Weights of a small sound classifier: held-out accuracy 99%.
Rows from block 3 of a small sound classifier, named by matrix and row number. Each number is 128 + 32 x the weight over its row's rms, rounded and kept within 0 to 255. All counts start at 0. Numbers have three digits each.
After each channel's rows are labels from the 100 clips, of 14976, where the channel reaches its highest value: "top examples" is what is common among them; "peak on" is the class under the peak. Only what is clearly more common there than usual is listed. The data: synthesized solo parts of chorales (CocoChorales). In brackets: how many of the 100.
# conv: width-3 conv (model.blocks.3.conv.weight, 432x432x3, each kernel summed), inputs 87-173

conv.225:143102137156166173126127138154202135136095115114091102104150104116105156135149110065140111088165120085127145103176084136113142143149143117130108159169128109093133110081155098151153134112123164122161106110108173100138141100107126078157083123153208125100155152167
top examples: bassoon (100); note D3 (43); note E3 (41); note A3 (37)
peak on: D3 (41); E3 (36)

conv.159:149101118137146136094127143145124097121128133223095128100146135234131123110103084096178126196112115119122129129173163220135134128089119119142139143128132095176126108094134130163129162141145190114115130136113123208126182131131107129168089129109121195184151104130
top examples: flute (100); note G5 (74); note F5 (32)
peak on: G5 (70)

conv.59:193105158081104097091103134123129117164096127121094126080181104125106088096106122086170116151088099086097159143113126158131124146080152114148108104096138084129114090096197135153206218097140138104149149135105110150102144095143086098167092102082144136126122083087
top examples: horn (100); note C5 (65); note A#4 (32); note C#5 (27)
peak on: C5 (47)

conv.185:127087155147142094065097174151133186094100173157072118100117123176151095099108175087145157161128096111112095110148136221116149189072151140124117123103130098150163117119104111194102139125128162091120111114112147200120165151107102094155099107088127168162129079098
top examples: saxophone (74); note G4 (35); note G#4 (27); note C5 (26)
peak on: G4 (26)

conv.372:141120144122134156148104148176157171109106132132089110121143131143169132098137146102173135145126124095105124094164146199104118177149172120136098153167144134126123103131146104239141150135126179116126092111094144182110182161092101105174101094123155153122169161150
top examples: horn (69); note C5 (66); note G4 (37); saxophone (31)
peak on: C5 (56)

conv.391:116137108086158102114093101056142063127132080113105100072115109097106134101154079152144095136136136092087117134106143062111156087155055105094100135058089076138114100074135132077133132110113134139178134106099109070099144100135193132158122092082144143128104086114
top examples: cello (100); note F3 (50); note D4 (46); note G3 (41)
peak on: F3 (50); D4 (43)

conv.103:140205125157124119142129123117107129144174109104140133114162135088113140140255135145168119128107181124142141148141168082126216133150119146131115089119102127138096162105134142163138112132121111174156145127125103099152229136146168173237167149155130172140143113116
top examples: viola (85); note F4 (63); note D#4 (38); note D4 (31)
peak on: F4 (56)

conv.14:090114132150210146123118150140215146097092137094079119089128098116093163138167134105100137106231104127138104116172089118116175142154094141122101150151131107116182149073104117143103102115125152112155104118126210096157142110117153072143117120151197151130146133138
top examples: bassoon (99); note D3 (46); note E3 (41); note A3 (36)
peak on: D3 (44); E3 (36)

conv.93:106106138147072098062113148136093189130088145139089133083171115148153113145151161100138135172070081146147130139172109183144148192064148134134077144082144107185145157120122135223118149112137156084082134135138108165163169148133072070169130161131089217199114082108
top examples: flute (97); note G5 (62); note F5 (28)
peak on: G5 (57)

conv.24:133109198139150100093119193117166217097084170064105124100144111080133121135139175083130178087156118124148116090125098150125170255100161149145097120091143104124191143108132103184130129112135118122188092126119169129141130139089137069158104140122154127135099091097
top examples: saxophone (49); note G4 (48); trombone (31); note G#4 (31)
peak on: G4 (35)

conv.287:116152119104150136120151092059147106116121069062092139070118149059151118140177094164164066079116183141135117106128142048121173117159080101114105124083108114100129117143128111114131106150119134195171105138119124070127171143110216129174164095099158135119087147159
top examples: cello (99); note D4 (63); note C4 (35); note F3 (30)
peak on: D4 (62); F3 (26)

conv.49:144105140157166174127127137158200133134096113115095100107152108113105158128150107072142112088162119086127149105176088133111144143149139114131107160176131107090130111081159099152153136114123170124161110111106173106135139103106128081155078118154205121098155157169
top examples: bassoon (100); note D3 (43); note E3 (42); note A3 (37)
peak on: D3 (42); E3 (36)

conv.119:105163156097096093162076113155087137168132151047170131151124096071116110070128185172092104155082120121067165172061159096161096128143148168151091130113162141086139146147115177141110122122141095099102167133177130112169098137173128154091164089111087125115135120086
top examples: trumpet (100); note E5 (54); note G5 (39); note F5 (39)
peak on: E5 (32)

conv.207:135146128122138174122170124083119106140135106124115179089102177120171131142180121161181115112110245148151133142135144098138174123142127135122150117137115127125110104152114147118124088195125128245155132169139117092123181193140190141178151102102137139122121170178
top examples: violin (100); note A5 (39); note G5 (31)
peak on: A5 (33)

conv.53:144103142142146126126106138127097095177156174139167119157097129143110122096099157111142150168113134114105165186107130129173101088104124195090147110133104119138094108127104198088103120156085100116088178115196165128174122136191103159113104132122089144119135127120
top examples: trumpet (100); note E5 (55); note F5 (39); note G5 (37)
peak on: E5 (29)

conv.44:135103176112156105125095187117155175114135171126159111158128111103129156097087177090112204098187084104103120123091120138118166179080150149132109091100139136137195093119129121153130129101118093096176129109122159134122072127122145131115063149141144069093141087079
top examples: trombone (100); note F#4 (46); note F4 (44); note G#4 (41)
peak on: F#4 (34)

conv.358:126130114061133128108109098050135061132125081123109107079121135113128125104142078129132092147128147082095121137108139080096144095138080094086122115046082082147099086083135129086139151138098126135161138106074097089084131135132151127148105101091136142136109084124
top examples: cello (100); note D4 (56); note C4 (44); note F3 (31)
peak on: D4 (51); F3 (29)

conv.188:097157138146156082107112138087146144106128128102080098073150086114084121134209141146167119143134137116136112112149147118104231161138094138107061114069096087148150158062107118179106134093097148130180109090112157127161213087111167121240146126115146197153118057089
top examples: viola (92); note F4 (69); note D#4 (36)
peak on: F4 (58)

conv.74:162095152190162060071089230143126181098140220129080106137122109154129101115114164091146199095135090103111105101101098183105145182070182149123170084111126107093144130123112097167111122109119089096135106106100135153115134132097113134141086084075122107118082090101
top examples: saxophone (60); note G4 (34); clarinet (34); note C5 (33)
peak on: G4 (28)

conv.297:105140133092167093106098139073133106102125136124093089086085100120097140105147128143143126138149126084088090111123148113097174122141091136090091112053074079142141093064102111100104135095102134138187108086091136110089143083109193128154125091075129144144108070103
top examples: trombone (100); note F4 (52); note F#4 (46); note G#4 (35)
peak on: F#4 (37); F4 (35)

conv.282:107144135093165093107099145081137108105125137132095086083091097132096135097147130141142131147150124077089093112123152123096176118140095137088091111058071074148143095061101111109108144099094147135186112081092141120089146094113184128162121093072134156151117063101
top examples: trombone (100); note F4 (51); note F#4 (45); note G#4 (34)
peak on: F#4 (36); F4 (34)

conv.231:115133138149160172160133112182159115170113149107144115131113122134131130126158160109140101169138153116130170173166115144161101105163135167121126153187132141103109132133118183137112116147116156138093165116174186120171135143177101113123124109153160161110169172170
top examples: bassoon (92); note E3 (43); note D3 (39); note A3 (37)
peak on: E3 (38); D3 (37)

conv.278:145129137150137146138120105148171141136104088106094103083188091115099131139175089066148085130145101103145148103175106145122151166146129104138077157155132098135119160061161108196158152103126173118140106112105149130176174095106097078207116139161177172135159139138
top examples: bassoon (100); note E3 (37); note D3 (33); note A3 (29)
peak on: D3 (33); E3 (32)

conv.141:094135098113161171162121110183166093144101108161128119101136124184151144119124119128159077206148112118116145155187153175136112090168097128136099171175130126157144115110129158155116155124125225113115148121135159166118178138157112109162125104131170207174209160160
top examples: flute (55); bassoon (45); note G5 (36); note D3 (29)
peak on: G5 (34); D3 (29)

conv.397:137181143151138115146120124112121150130174102085134126108180111069091133139255117125176107119109160125140150118142156089141220170143126132150075098111119117138119168087149129186143118119129112143162111123137113097174225125117145157252155150161124178134138099107
top examples: viola (100); note F4 (70); note D#4 (46)
peak on: F4 (60); D#4 (26)

conv.165:094139106168135137120153121131147165120111111086101122078189136087126130174195123084124096097129149161183115127174085091094175173129076126106109140129088107140122219106107120178112107139103145164114123119093136088228150133126105091171157174161153179155116139154
top examples: viola (100); note D#4 (62); note F4 (50)
peak on: D#4 (48); F4 (34)

conv.203:156112172172151086096124218138126189091142190107090105127147110131118092128139158069144191064128094118150111076101084161103162215079172144133148086106126100078150157110130084186130112114121076097160079110091134145138131131078108132150106118110120112105088084094
top examples: saxophone (62); note G4 (50); note C5 (39); horn (38)
peak on: G4 (38); C5 (33)

conv.38:138082138127169144114103129129213126119071117106064101084141083111100153098118118060118114105175081089093134084154078141114128133136127118128092147146119090102142085067148083141143138087125168109159093112101174104099124076084136053146074094133208126111140136146
top examples: bassoon (100); note E3 (37); note D3 (35); note A3 (29)
peak on: D3 (34); E3 (32)

conv.334:158137150133238108111110197109151126102152168128078114109108123133093123091155141144184169109154155102100114097091141130120192145138136154124142102101108077088155104072123098105124110122114123132199103107113158136097155103102170156161112057060149113099093073102
top examples: trombone (100); note F4 (49); note F#4 (47); note G#4 (38)
peak on: F#4 (37); F4 (29)

conv.306:144171142151141118121124106077126142147152081068110128081162118057103119145238098143191080113084187123139154126146148077133206158157122117135090114095112100131105156079154133163155129130126119166174124123135099085170236127126184146231157141130139165135106100134
top examples: cello (87); note D4 (69); note C#4 (40); note C4 (32)
peak on: D4 (63)

conv.166:096126177147142076083105153120146185134092176059127115113139088072110106134157204093105148136141099130144124144124083124139180192101142186121082101078122098137164168097091150188096111109118102093133143118149184116187145128145116072160129144133141164135100060074
top examples: saxophone (50); note G4 (45); trombone (28); note G#4 (27)
peak on: G4 (40)

conv.223:139086089170184164126137153187172116107117157141089118120100135160136144124139120083128146102159124127128111127163079154119118094142148146106174154184120092077122116095095125112090078140107156132098116114121154139128113135124115108109069094133174117089152165174
top examples: bassoon (100); note E3 (48); note D3 (42); note A3 (39)
peak on: E3 (41); D3 (41)

conv.11:114138199117152089106100164120139178142096182064143117117099105084139120115131226126123158139141128106115132154094116134133159178120152181105097081085109117119170124128103156153110131110092101124153153109146180120153120137152146102131125112099136130119104088091
top examples: saxophone (56); note G4 (47); trombone (34); note G#4 (31)
peak on: G4 (41)

conv.239:149142135140153101116092174143105162087156158134068112112134124142139083083174140158213154135074147109092111084122168181119155166132166133133124124111124096122114111103130090190124118109124137140143078109115099173109211133082149163202133076077114149126118074099
top examples: horn (99); note C5 (62); note G4 (36); note A#4 (30)
peak on: C5 (50)

conv.156:151143133111130189139163134129125105137132135147150199151145177139146124123145113145139132100131251144146135127120131115123146116132129132123170123158130125127130115146139134130139129255123113213140127178119131124129127247129146148129117117130129118109137170151
top examples: violin (100); note C5 (35); note A4 (33)
peak on: A4 (30)

conv.201:121099130121115189098181149149119187114079139136102164125118199137245119151129155108138150107096194164170119122143097139124134166104159112112151126135113135161113116165121129176125109202108112172114122155120118132124127231119132108108091156129125131138104143178
top examples: violin (99); note A4 (54); note C5 (33); note B4 (26)
peak on: A4 (52)

conv.341:226079150139132092088095163151126133142142164116094129140160109128089079084097120078148157093094104103098144112067088160131116145072175132146160105128128088045108093107181108142188150106138095097137125135105102154107110111112082139132084088084134072062081090092
top examples: horn (100); note C5 (71); note C#5 (36); note A#4 (28)
peak on: C5 (57); C#5 (25)

conv.182:103133097140103122103130101114118124139107093170114127062167115169133147145155090108147083198119108138147127145188153154126160147102088113123091138105109105233135152088119143178122160118135195102108143132113113149151182122142107102184126163138113255255153092122
top examples: flute (100); note G5 (68); note F5 (30)
peak on: G5 (63)

conv.253:112134119077141128110100100054119076150129100126122086073104130124124128098148115117141093166114151063087120160108142090096151086137088114055129098054055081141079083068120155087127150136066126130146162074099116091106143130161146132154091098089114148131114070117
top examples: cello (100); note D4 (69); note C4 (41); note C#4 (31)
peak on: D4 (64)