python train.py --arch="crnn" --model="sound classifier" --dataset="synthesized solo parts of chorales (CocoChorales)" --train_examples=39062 --gain_aug_db=6 --n_mels=64 --hop_length=160 --input="log_mel" --spec_augment=false --win_length=512 --targets=["instrument"] --num_classes=13 --norm="batchnorm" --hidden_act="relu" --depths=[1, 1, 2, 1] --kernel_size=3 --stem="single" --widths=[192, 288, 432, 640] --rnn_width=192 --rnn="gru" --bidirectional=true --rnn_residual=true --rnn_layers=5 --loss="cross_entropy" --optimizer="adamw" --learning_rate=0.002 --beta1=0.85 --beta2=0.99 --eps=1e-10 --max_steps=3100 --batch_size=64 --epochs=5.1 --lr_schedule="wsd" --decay_fraction=0.2 --final_lr_fraction=0.1 --warmup_steps=620 --weight_decay=0.5
Rows from block 4 of a small sound classifier, named by matrix and row number. Each number is 128 + 32 x the weight over its row's rms, rounded and kept within 0 to 255. All counts start at 0. Numbers have three digits each.
After each channel's rows are labels from the 100 clips, of 14976, where the channel reaches its highest value: "peak on" is the class under the peak. Only what is clearly more common there than usual is listed. The data: synthesized solo parts of chorales (CocoChorales).
# conv: width-3 conv, stride 2 (model.blocks.4.conv.weight, 640x432x3, each kernel summed), inputs 348-431

conv.313:106184100148104154112091154115115173138163192133115112139112093106127108078094126059108115159156093151123163143116102153128121142128133148176112109153085118117129142070080108100142124137101141139135077078208079138084140155118099137169188142122085109068
peak on: A3

conv.284:123140096141133135114189100107117143125126119124111116122067126127107095178187131253124100143100091123078072150108113139121126124106114102121092113143153108148127123123124158114073107106120112085095121139111206106089189119114204116133081082115147167192
peak on: C5

conv.168:118095255118116122114109131110130113125122102111113108178113113116136255110117122085122100117119118110123121114117115114192181128132112113107108111125136113121131132114124102125109097203106149120122116194115103176193110154116118118107126135181118116098
peak on: A4

conv.85:131115169088097140073118136099108120135122149114082074225129126148123179107103115100131093121092115106109144128141096121178179121123099080126081155056132092110094106087112100084149090216150115114107088144100117193157079235120104145148082116150124101096
peak on: A4

conv.536:141132121078090122060099143094122126112124153114076061196115124132124124103136105115137097118054078101103127118101087127136128089116060040138062148043173065128075090109111111086136098169140103125087114124102116142127090178132132127150067106129141123092
peak on: C3

conv.148:130127098135125127117188103098110128120113114118108122130053112119113094162168126236126084131106088118070067144106102126111128114102116112110086106136151118141118115110118143104078095109115107083089109133096197105093180126118180120132075070104146156178
peak on: C5; G4

conv.417:112189114131099197109092139125070246111255115110116108144121097154092122090124125145111126223108111099097142204157112249161106153078127105128100123154116119106139123112122106110137141148129160104152106117162123151111154152102182115104119102149118125116
peak on: D#4

conv.501:181076091101089049087094094125152101068082100085091095148105117136129084104153135122178115083078116110127125053128116100073075080136098077117084151106235104148082106114138108099139112126146130127101117134096108075121112085146150083099083105113169146091
peak on: silence

conv.380:118200109189083119102088117117107175148150219175112104108103105128108108098122117126119112147173111197101162110121109154118141121120143164230096117196105110105165168050077097103180125110118165131148049101255131111122220142119133129187230128134110122103
peak on: A3

conv.395:095152125142129095094096100143144143165127113116108095100179184109126120182130145129092185121073176116186136110106202125110108099142119074081134107144140103136190109192216125154095134104113103140182186137126125095114137085117135123107091176101114120140
peak on: E3; D3

conv.223:188127141174143117133137119108110106137113144120130139139131115114126135121104099126195089101111184159130111134236125100118143130102127112130144122096144145118111117114095135136184117114117134126122110100110142104141131139166103172148123121128172101128
peak on: E5

conv.619:107120114162189085157142149142093117121158098144167156116156090134095113114118114141108117098128137106140132160118148155106107079106171135160186136101103143090101155150116153191117143104136157073053150118079134097122137122092137136120101084166106128160
peak on: G4; F#4

conv.187:115161120142099138102111061162115150167144108157110103061142180118147113184111105133112211148077161147130112124126180150127096150104095070094094108155115097137233120144162147105116165085112117161232142124136123113128131073141131120099093205107108094128
peak on: D3; E3

conv.257:211126118107084101112083116100154133112120101109118113153067073111153117079157129114208118114100119129099078095122129138105114103129107101148087117111248112167102138085114108080128115142111144146115084130115084101124108116181154112087103115146200138058
peak on: C#5

conv.295:108187121137111196105078139148066242109251141114114104149136116151072123088108105135109125228100114116110170205159113208163106157092122089127104146155091120102144116108115108109151135146146140100156108103179115155120158151108173106129122121130104103111
peak on: D#4

conv.95:089128078105112115111112157083129126109124149129112116150103083088122082070113139092088120119122070100137170118064108132099086091136129124154116107117127112117061135107107103119100120136096128118082112087135074118076105153097111136141136119118094130084
peak on: C#4; E4

conv.620:094148117150150127097095130133152158126177111119117091117240129114123112130094130106092149144071171123230178152133163148134084123159112066094157116139125103121152105216164132156120134118116102151156221119138102126125121093119129112100088144113104082134
peak on: F#4; F4

conv.244:121077193071120118087142116165144089107088087134082086164082157134154190175163147143121138095096081135082062076090096091164161138128112096058096121133129087173141088139142154121087160172125100160148134196084134164170123151154147115089088150145146157159
peak on: A4

conv.373:112146116134126107104091100122144147162125110098111111110165177116128116173145157127110196120076180103165109108121218132116094099142125081093123115142134106148168123185251118150101114106117114134162181138121122108111124089113139121108097169108130138133
peak on: E3; D3

conv.407:170048138099100115088101132092167097060107071055087084181105081101156134067131124104169093103063116094132115106128102096126112119143080057063095117081216095148059061122141121104122091170105076137092127138057093137136073118153121104080060108121167119073
peak on: silence

conv.558:102170101169127136115193059159097168148149137169106121095079180131141093227154125249099152143135104168076105145118126155123135136092121125135095118165101117136208122119114179115130161088120119140178120126160227111117233125131178115142124147101121142216
peak on: C5; G4

conv.631:103190105156096096102119102103081130253071190152108109128153163097110104162102110118104170097140168154147104070115175117085147103103117135162107102126089101101207162144164105103136127112106149117185140113150137098096138158109101167180153207139102110125
peak on: D3; E3

conv.206:119100255113113128105110131105129118128122101101105101190117111120130255111113123080118100122117122106121112118118116112201185132131111106096104115116133104119135126120130103125113093233111140117122125191111105189188105165117106120109120133176119117094
peak on: A4

conv.352:115169143168112108108103098122131156223103171129110112128160170107129146166133120128117185118145174152155105082125186102136149120122117144140125118150137112132254142155176107144149133139115116142208154139155137134143147130129121147165152206129132119118
peak on: E3; D3

conv.622:096103098137138078113102147106153124059137133115115112156152105123107102086099154078097100116141112122189237126099114102111097060170154140158141139155109114094086140130111118156140103138130127121093132105144080116123113151097081081127139100098080130116
peak on: F3; D4

conv.240:095088102124149064120109166117147104040130132113129114160164102129111102090105138090092096093131118119189206126102108090108092040163145131152153147133119120100072139137108124166123109142137126122072144110133094117129106145097092078128128081106085121127
peak on: F#4

conv.211:143071100081125130081139125174185090069104098150077082129115142101214097143135135117143160102103089163114115130102097103103089172156113097089103114121154092207125104142131192124092181122105095255163140119106117115103115095194117123090111176085140121140
peak on: G5

conv.218:155188130208107125094070099139105189120169179158108094110115115117091129103143133133154111159156130197110155131149108161133126112112142141189105105216120114119163152109098114118178140121104151127161105140255134119124229113148156097149208131126144145120
peak on: F4; D#4

conv.372:150174125233102118095084088145124174129157173162103098085113119120109123110134131137152115150165132199116143123142109154123130116123133148201103100231140108124176156100096115121183136100099153133164103134255136104133228081144153109152230126121137139123
peak on: F4; D#4

conv.277:152106077065112059127112132121126100095078092119137129135104117113132074111159125130148134078083116092121105065106133128056060066115118093126121127087189121139067136126132115116110136114120152118092127130065094065103104092133158094085063109138152144103
peak on: silence

conv.442:137091133068152162195169152135145095146096129099183196133099148150123133159193184154136118169172107085113093143149116114134147155144119180103167135168141193170095114145149104130117125135144114096087139195103125136120131104128177148144166093119162190153
peak on: C5; A#4

conv.6:090150087149179152164199128140079157133160136110157163085130151158085086174154145210090106161128137096120100167134124155133134152089109135104162133182084166121131080173134156152122110077144108074107169148139199116109191109093197148154125066113119156211
peak on: C5

conv.314:148081208145143107117105133097132112074134080068125115150153077115141201071098112068151065109095153124145136111164114091169171098134128090084152119108133120117082112142115119151148091161116130129096139189133089151209088142140092132088102088162143096121
peak on: C#5

conv.48:101101152166180094078178127093128109100128129088089065153153105145115150131121118161099075090073116113149159172110116087143153078139105062104137159100121080109112074162133184159111064142155074095086166136075166134162143158097130120140063067115102118191
peak on: G4

conv.97:255109111121091101116095114097161116100094102089117118150087086086149109082135130112255107100090136130117105094151125110099102116142102090117096095122229124151095118105125113089142105129088137141116103124115099107114121102185128118088097121129210130070
peak on: E5

conv.17:109114171085105153079091152131099125129130153114088075224157146168110178101104114082111108130085119107117163128137106124192157121117106071135101179059111097101097100109113092110168103216175113119108104136107092207163071231111096131151094129149100111089
peak on: A4

conv.561:120099129148166118166131168130189115115155102153170160113161098122131129088103175083122115124180142140199171148132130137129131137200228186148186120169143170117092181136105127188119141123123168140102137122131085129124115097122096144104151105154117147123
peak on: F3; D4

conv.192:139173111142120156125146101153136174146168150190124126120109153113173105165111079172138150159136107190072093171129111164125161168120133131134118102140152134150209102084097180129139171114100099179217092089160183118121185135159149144153137149109134082162
peak on: G5

conv.234:119157135146145148154137148114131140229103174116145153127151148102150138148132121116117162148158153137145096128139163099128162159127097162126152106147132150149203125150165109127134119147105100128179151143141113130137129121127122177176168197117126121113
peak on: A#4; D3

conv.210:094133175125110112117109087109134133149098103073109119141143156123121175171152158139090168127090161090138108061111190109159144094129117095091112107159109126152150143170201069124089089150118131105138162171118124149159127138088142115098098150148126149126
peak on: E3; D3

conv.129:132107137119121138129148098215147111118129110187123126106110181131183136201136122154130203119129119197097098132125123131142134164143139124115110131118128132162179119119105204117123230124132115193201113122114163130129143112166129113122112204118124139176
peak on: G5

conv.262:135082107100105099089130082186167097090098094161085093107073173126136104178188197154135144093147097149108118060111102097107095131157160151119090121166144100183126141127133151122085165106120122155150118161125123111083138087153166078084124146100156198152
peak on: C5

conv.337:131137107114128130091166125095113131130111115123095092157057126112113108161174142182129098114101084112085052135098107129112139089097098096115086103125168096139118107120129139108061100142110112084099118138094171122095152145117186145130063089125151164161
peak on: C5

conv.605:118105114138099097126091116111175129080134122127120122134126111132102112093097185073119121128167120134179255100116130119120110089200164165154113141180101134089106158088119078125140112128132135123115091103150065120135120151108080092116148125111086146080
peak on: D4; F3

conv.119:115113113068123139089128173077129114121117152094088089174117094101142120078132103086113102118063083083119117134082089110130120127120059067114115117027153082145049077132122123113108106162108083138085136116093085148105070159121108144148096125113124113081
peak on: silence

conv.404:091106123137158074155105170129166121079148108148162151129162072103119126074094141081092117096167138131185177138111132147129105072177200172164182112148100146094079188136096125187118144139104177128077138110132083136118110124098088099101142092167080126120
peak on: F#4

conv.345:173136131133158157168158152106148122160109178134154165132101108102162141104119104103176099150182123159100097148174090102128178178139105184144159112121168170151131126063086130117153120143104121146116071124148120137132132118163096174187199129115163100086
peak on: A#4

conv.49:112124115160155127115111152106177161059185105126126106124181097113116116095101168122112100155146140130207205156126118149139100111191165141136158113196122118112114144155116132173132107121108138139127160117162109122122147097121135071098143092108102135133
peak on: D4; F3

conv.565:103116207115112159093121128104108125157130106084094091192134127111128216133122126087102124129102153103127106134119149117207181151114113098086107111089078095120137123133153110117093095238107127119132131173091114232162083196110101138109088150168097115106
peak on: A4

conv.93:120115137130207110138112182140153101130162121131150132137255098139146134087134139099122131104123155102217179150129134140125105117172158123132223146106148150146105124209142147229129151142148134157115218150105094126135102113132133137113123126147129117135
peak on: F#4

conv.217:114125087103129153144165133144149085166084114123134143109126164079169084169116120120114176132116133135133095134112154098083122201133092120063124102117134142162176106135153168086079149110094090171184133108081114111091099087142093167119126204077115103128
peak on: G5

conv.440:106092104127111091128096132113163126055123128115114128151125114127099104088106169080108106127156104128175255104113109096113106078187153156153118145161104132097092141101113091130149104140134124122100101114144071122125109159096078086129145105087088139089
peak on: D4; F3

conv.518:116116108137138119125207115099107108117104111113111117143052115119123105159147117217116087110120083115077073151096099116110139117099126119095097112125154113134121113114115166116067096117120100088090118121067205105102177124109166122137069069093132142190
peak on: G4

conv.214:097114125139178075161120163152132104106153089141172159115162081107123124097117128113100125074139139112152138146107142155115091062136171147156205105112112152107088156158118148210102158120105162119062160121105111120115114103098127116102119088171099135141
peak on: F#4

conv.336:112130131131146112116107132120141146144149105080116120110198154111135127155122136116109183141071167098218138136130207129129100109145128073081155115134131125136147117208240138159105116103117100151156208141108118113116117088117130120106089163111117128136
peak on: E3; D3

conv.630:128135122044154126199140169124151095173086113160208205117074087106166121100103089107128154110152097104086044119092142152110136143147155167156182116080137174133104169080110123149082159115114163144115079108070115114118096124130114169125140146175121103091
peak on: A#4

conv.346:085092097120143058141101158122151108063127122135147140149157086124123096080088131076082115087143126126182203119096124120101087051166160147164161140132109136090075159123098119167121132132128150129082128097131084109127107142099075093120129098135071119116
peak on: F3

conv.639:170073180103136153153142142085164099140108102085142151156089088114161179080097108070170094139135136109092090132174100103154174164156107133066141125093153157150088106072105117098151097161115107136098080168069094160173068146161071150123128128131162093064
peak on: A4

conv.137:122126101142135093105203109122107104145075132134108106123067150110131096183154111229121123092113089141082080135105108102090144101104117107116093111121151102144148124109109168109081126105116104114131117124076239089108186133121162137145082104095131140196
peak on: G4

conv.429:179147095097088070123098116111140136132100106147139131128068088085146089093136101119176143094098125127092074068115143158075094078121117108152105097088211122145093152089118119096115143113090175142123086110094103073102116088161147126098091136167164120068
peak on: C4

conv.182:111062185121118105119118145119164111054121105114103107172074132102105183132157173128110091118151092113126171087113083079171172074169154153132111100168124125139084143109121084133094104182098133101082105183131110170170123153102132097105134095142134171123
peak on: A5

conv.56:113130094113149250143139193098120156130184126085134140146139060119130108058107111090115089196133105087129108221146067153145114206122111139085147112118123144133093072135110117134112115153109086130112142090119095169083111145120118163129147101106115104096
peak on: A#4

conv.368:124090120110111101161125116153161096111099093147150164091067142130109121147172201147124134101175123117120132063100145130113098094159182184153132114182126157139081174129132101142091152106121170100072124158128126111092146086114159097086141089157145224142
peak on: C5

conv.363:105132091086127157109134175083124131126137157121110112153124054102150099055090092068106114136097081099126121153102095134118103145121084099128124117054130106131066096115109132119106116149106100146103127071109070142088069153120093148148127141115104072081
peak on: C5

conv.357:201076184126096097102098099112157096107092076083099104149079099102163180093143134113201109091092146130106090071145124077151157115137100089091096104124189112157110122099130121098138110154101129154128096173097108140182112131175128128077091138160192133074
peak on: C#5

conv.71:102073088119135042108112147103149089040108121103110101154131108112119083103122135112101096080111097109159176106083102080085079037150123109139126133120152105122070115133121131141100100132122112119067139112118110087117113117101111066124109082092103121126
peak on: silence

conv.382:088175145155108193092092113118063212147222098085095090147157139131092154144115112148087159210095163100133127186152171184195128156080120091091104117165087105110186105153164107127140116160118131113172148124160145174128162147105166105090109145139112117128
peak on: D#4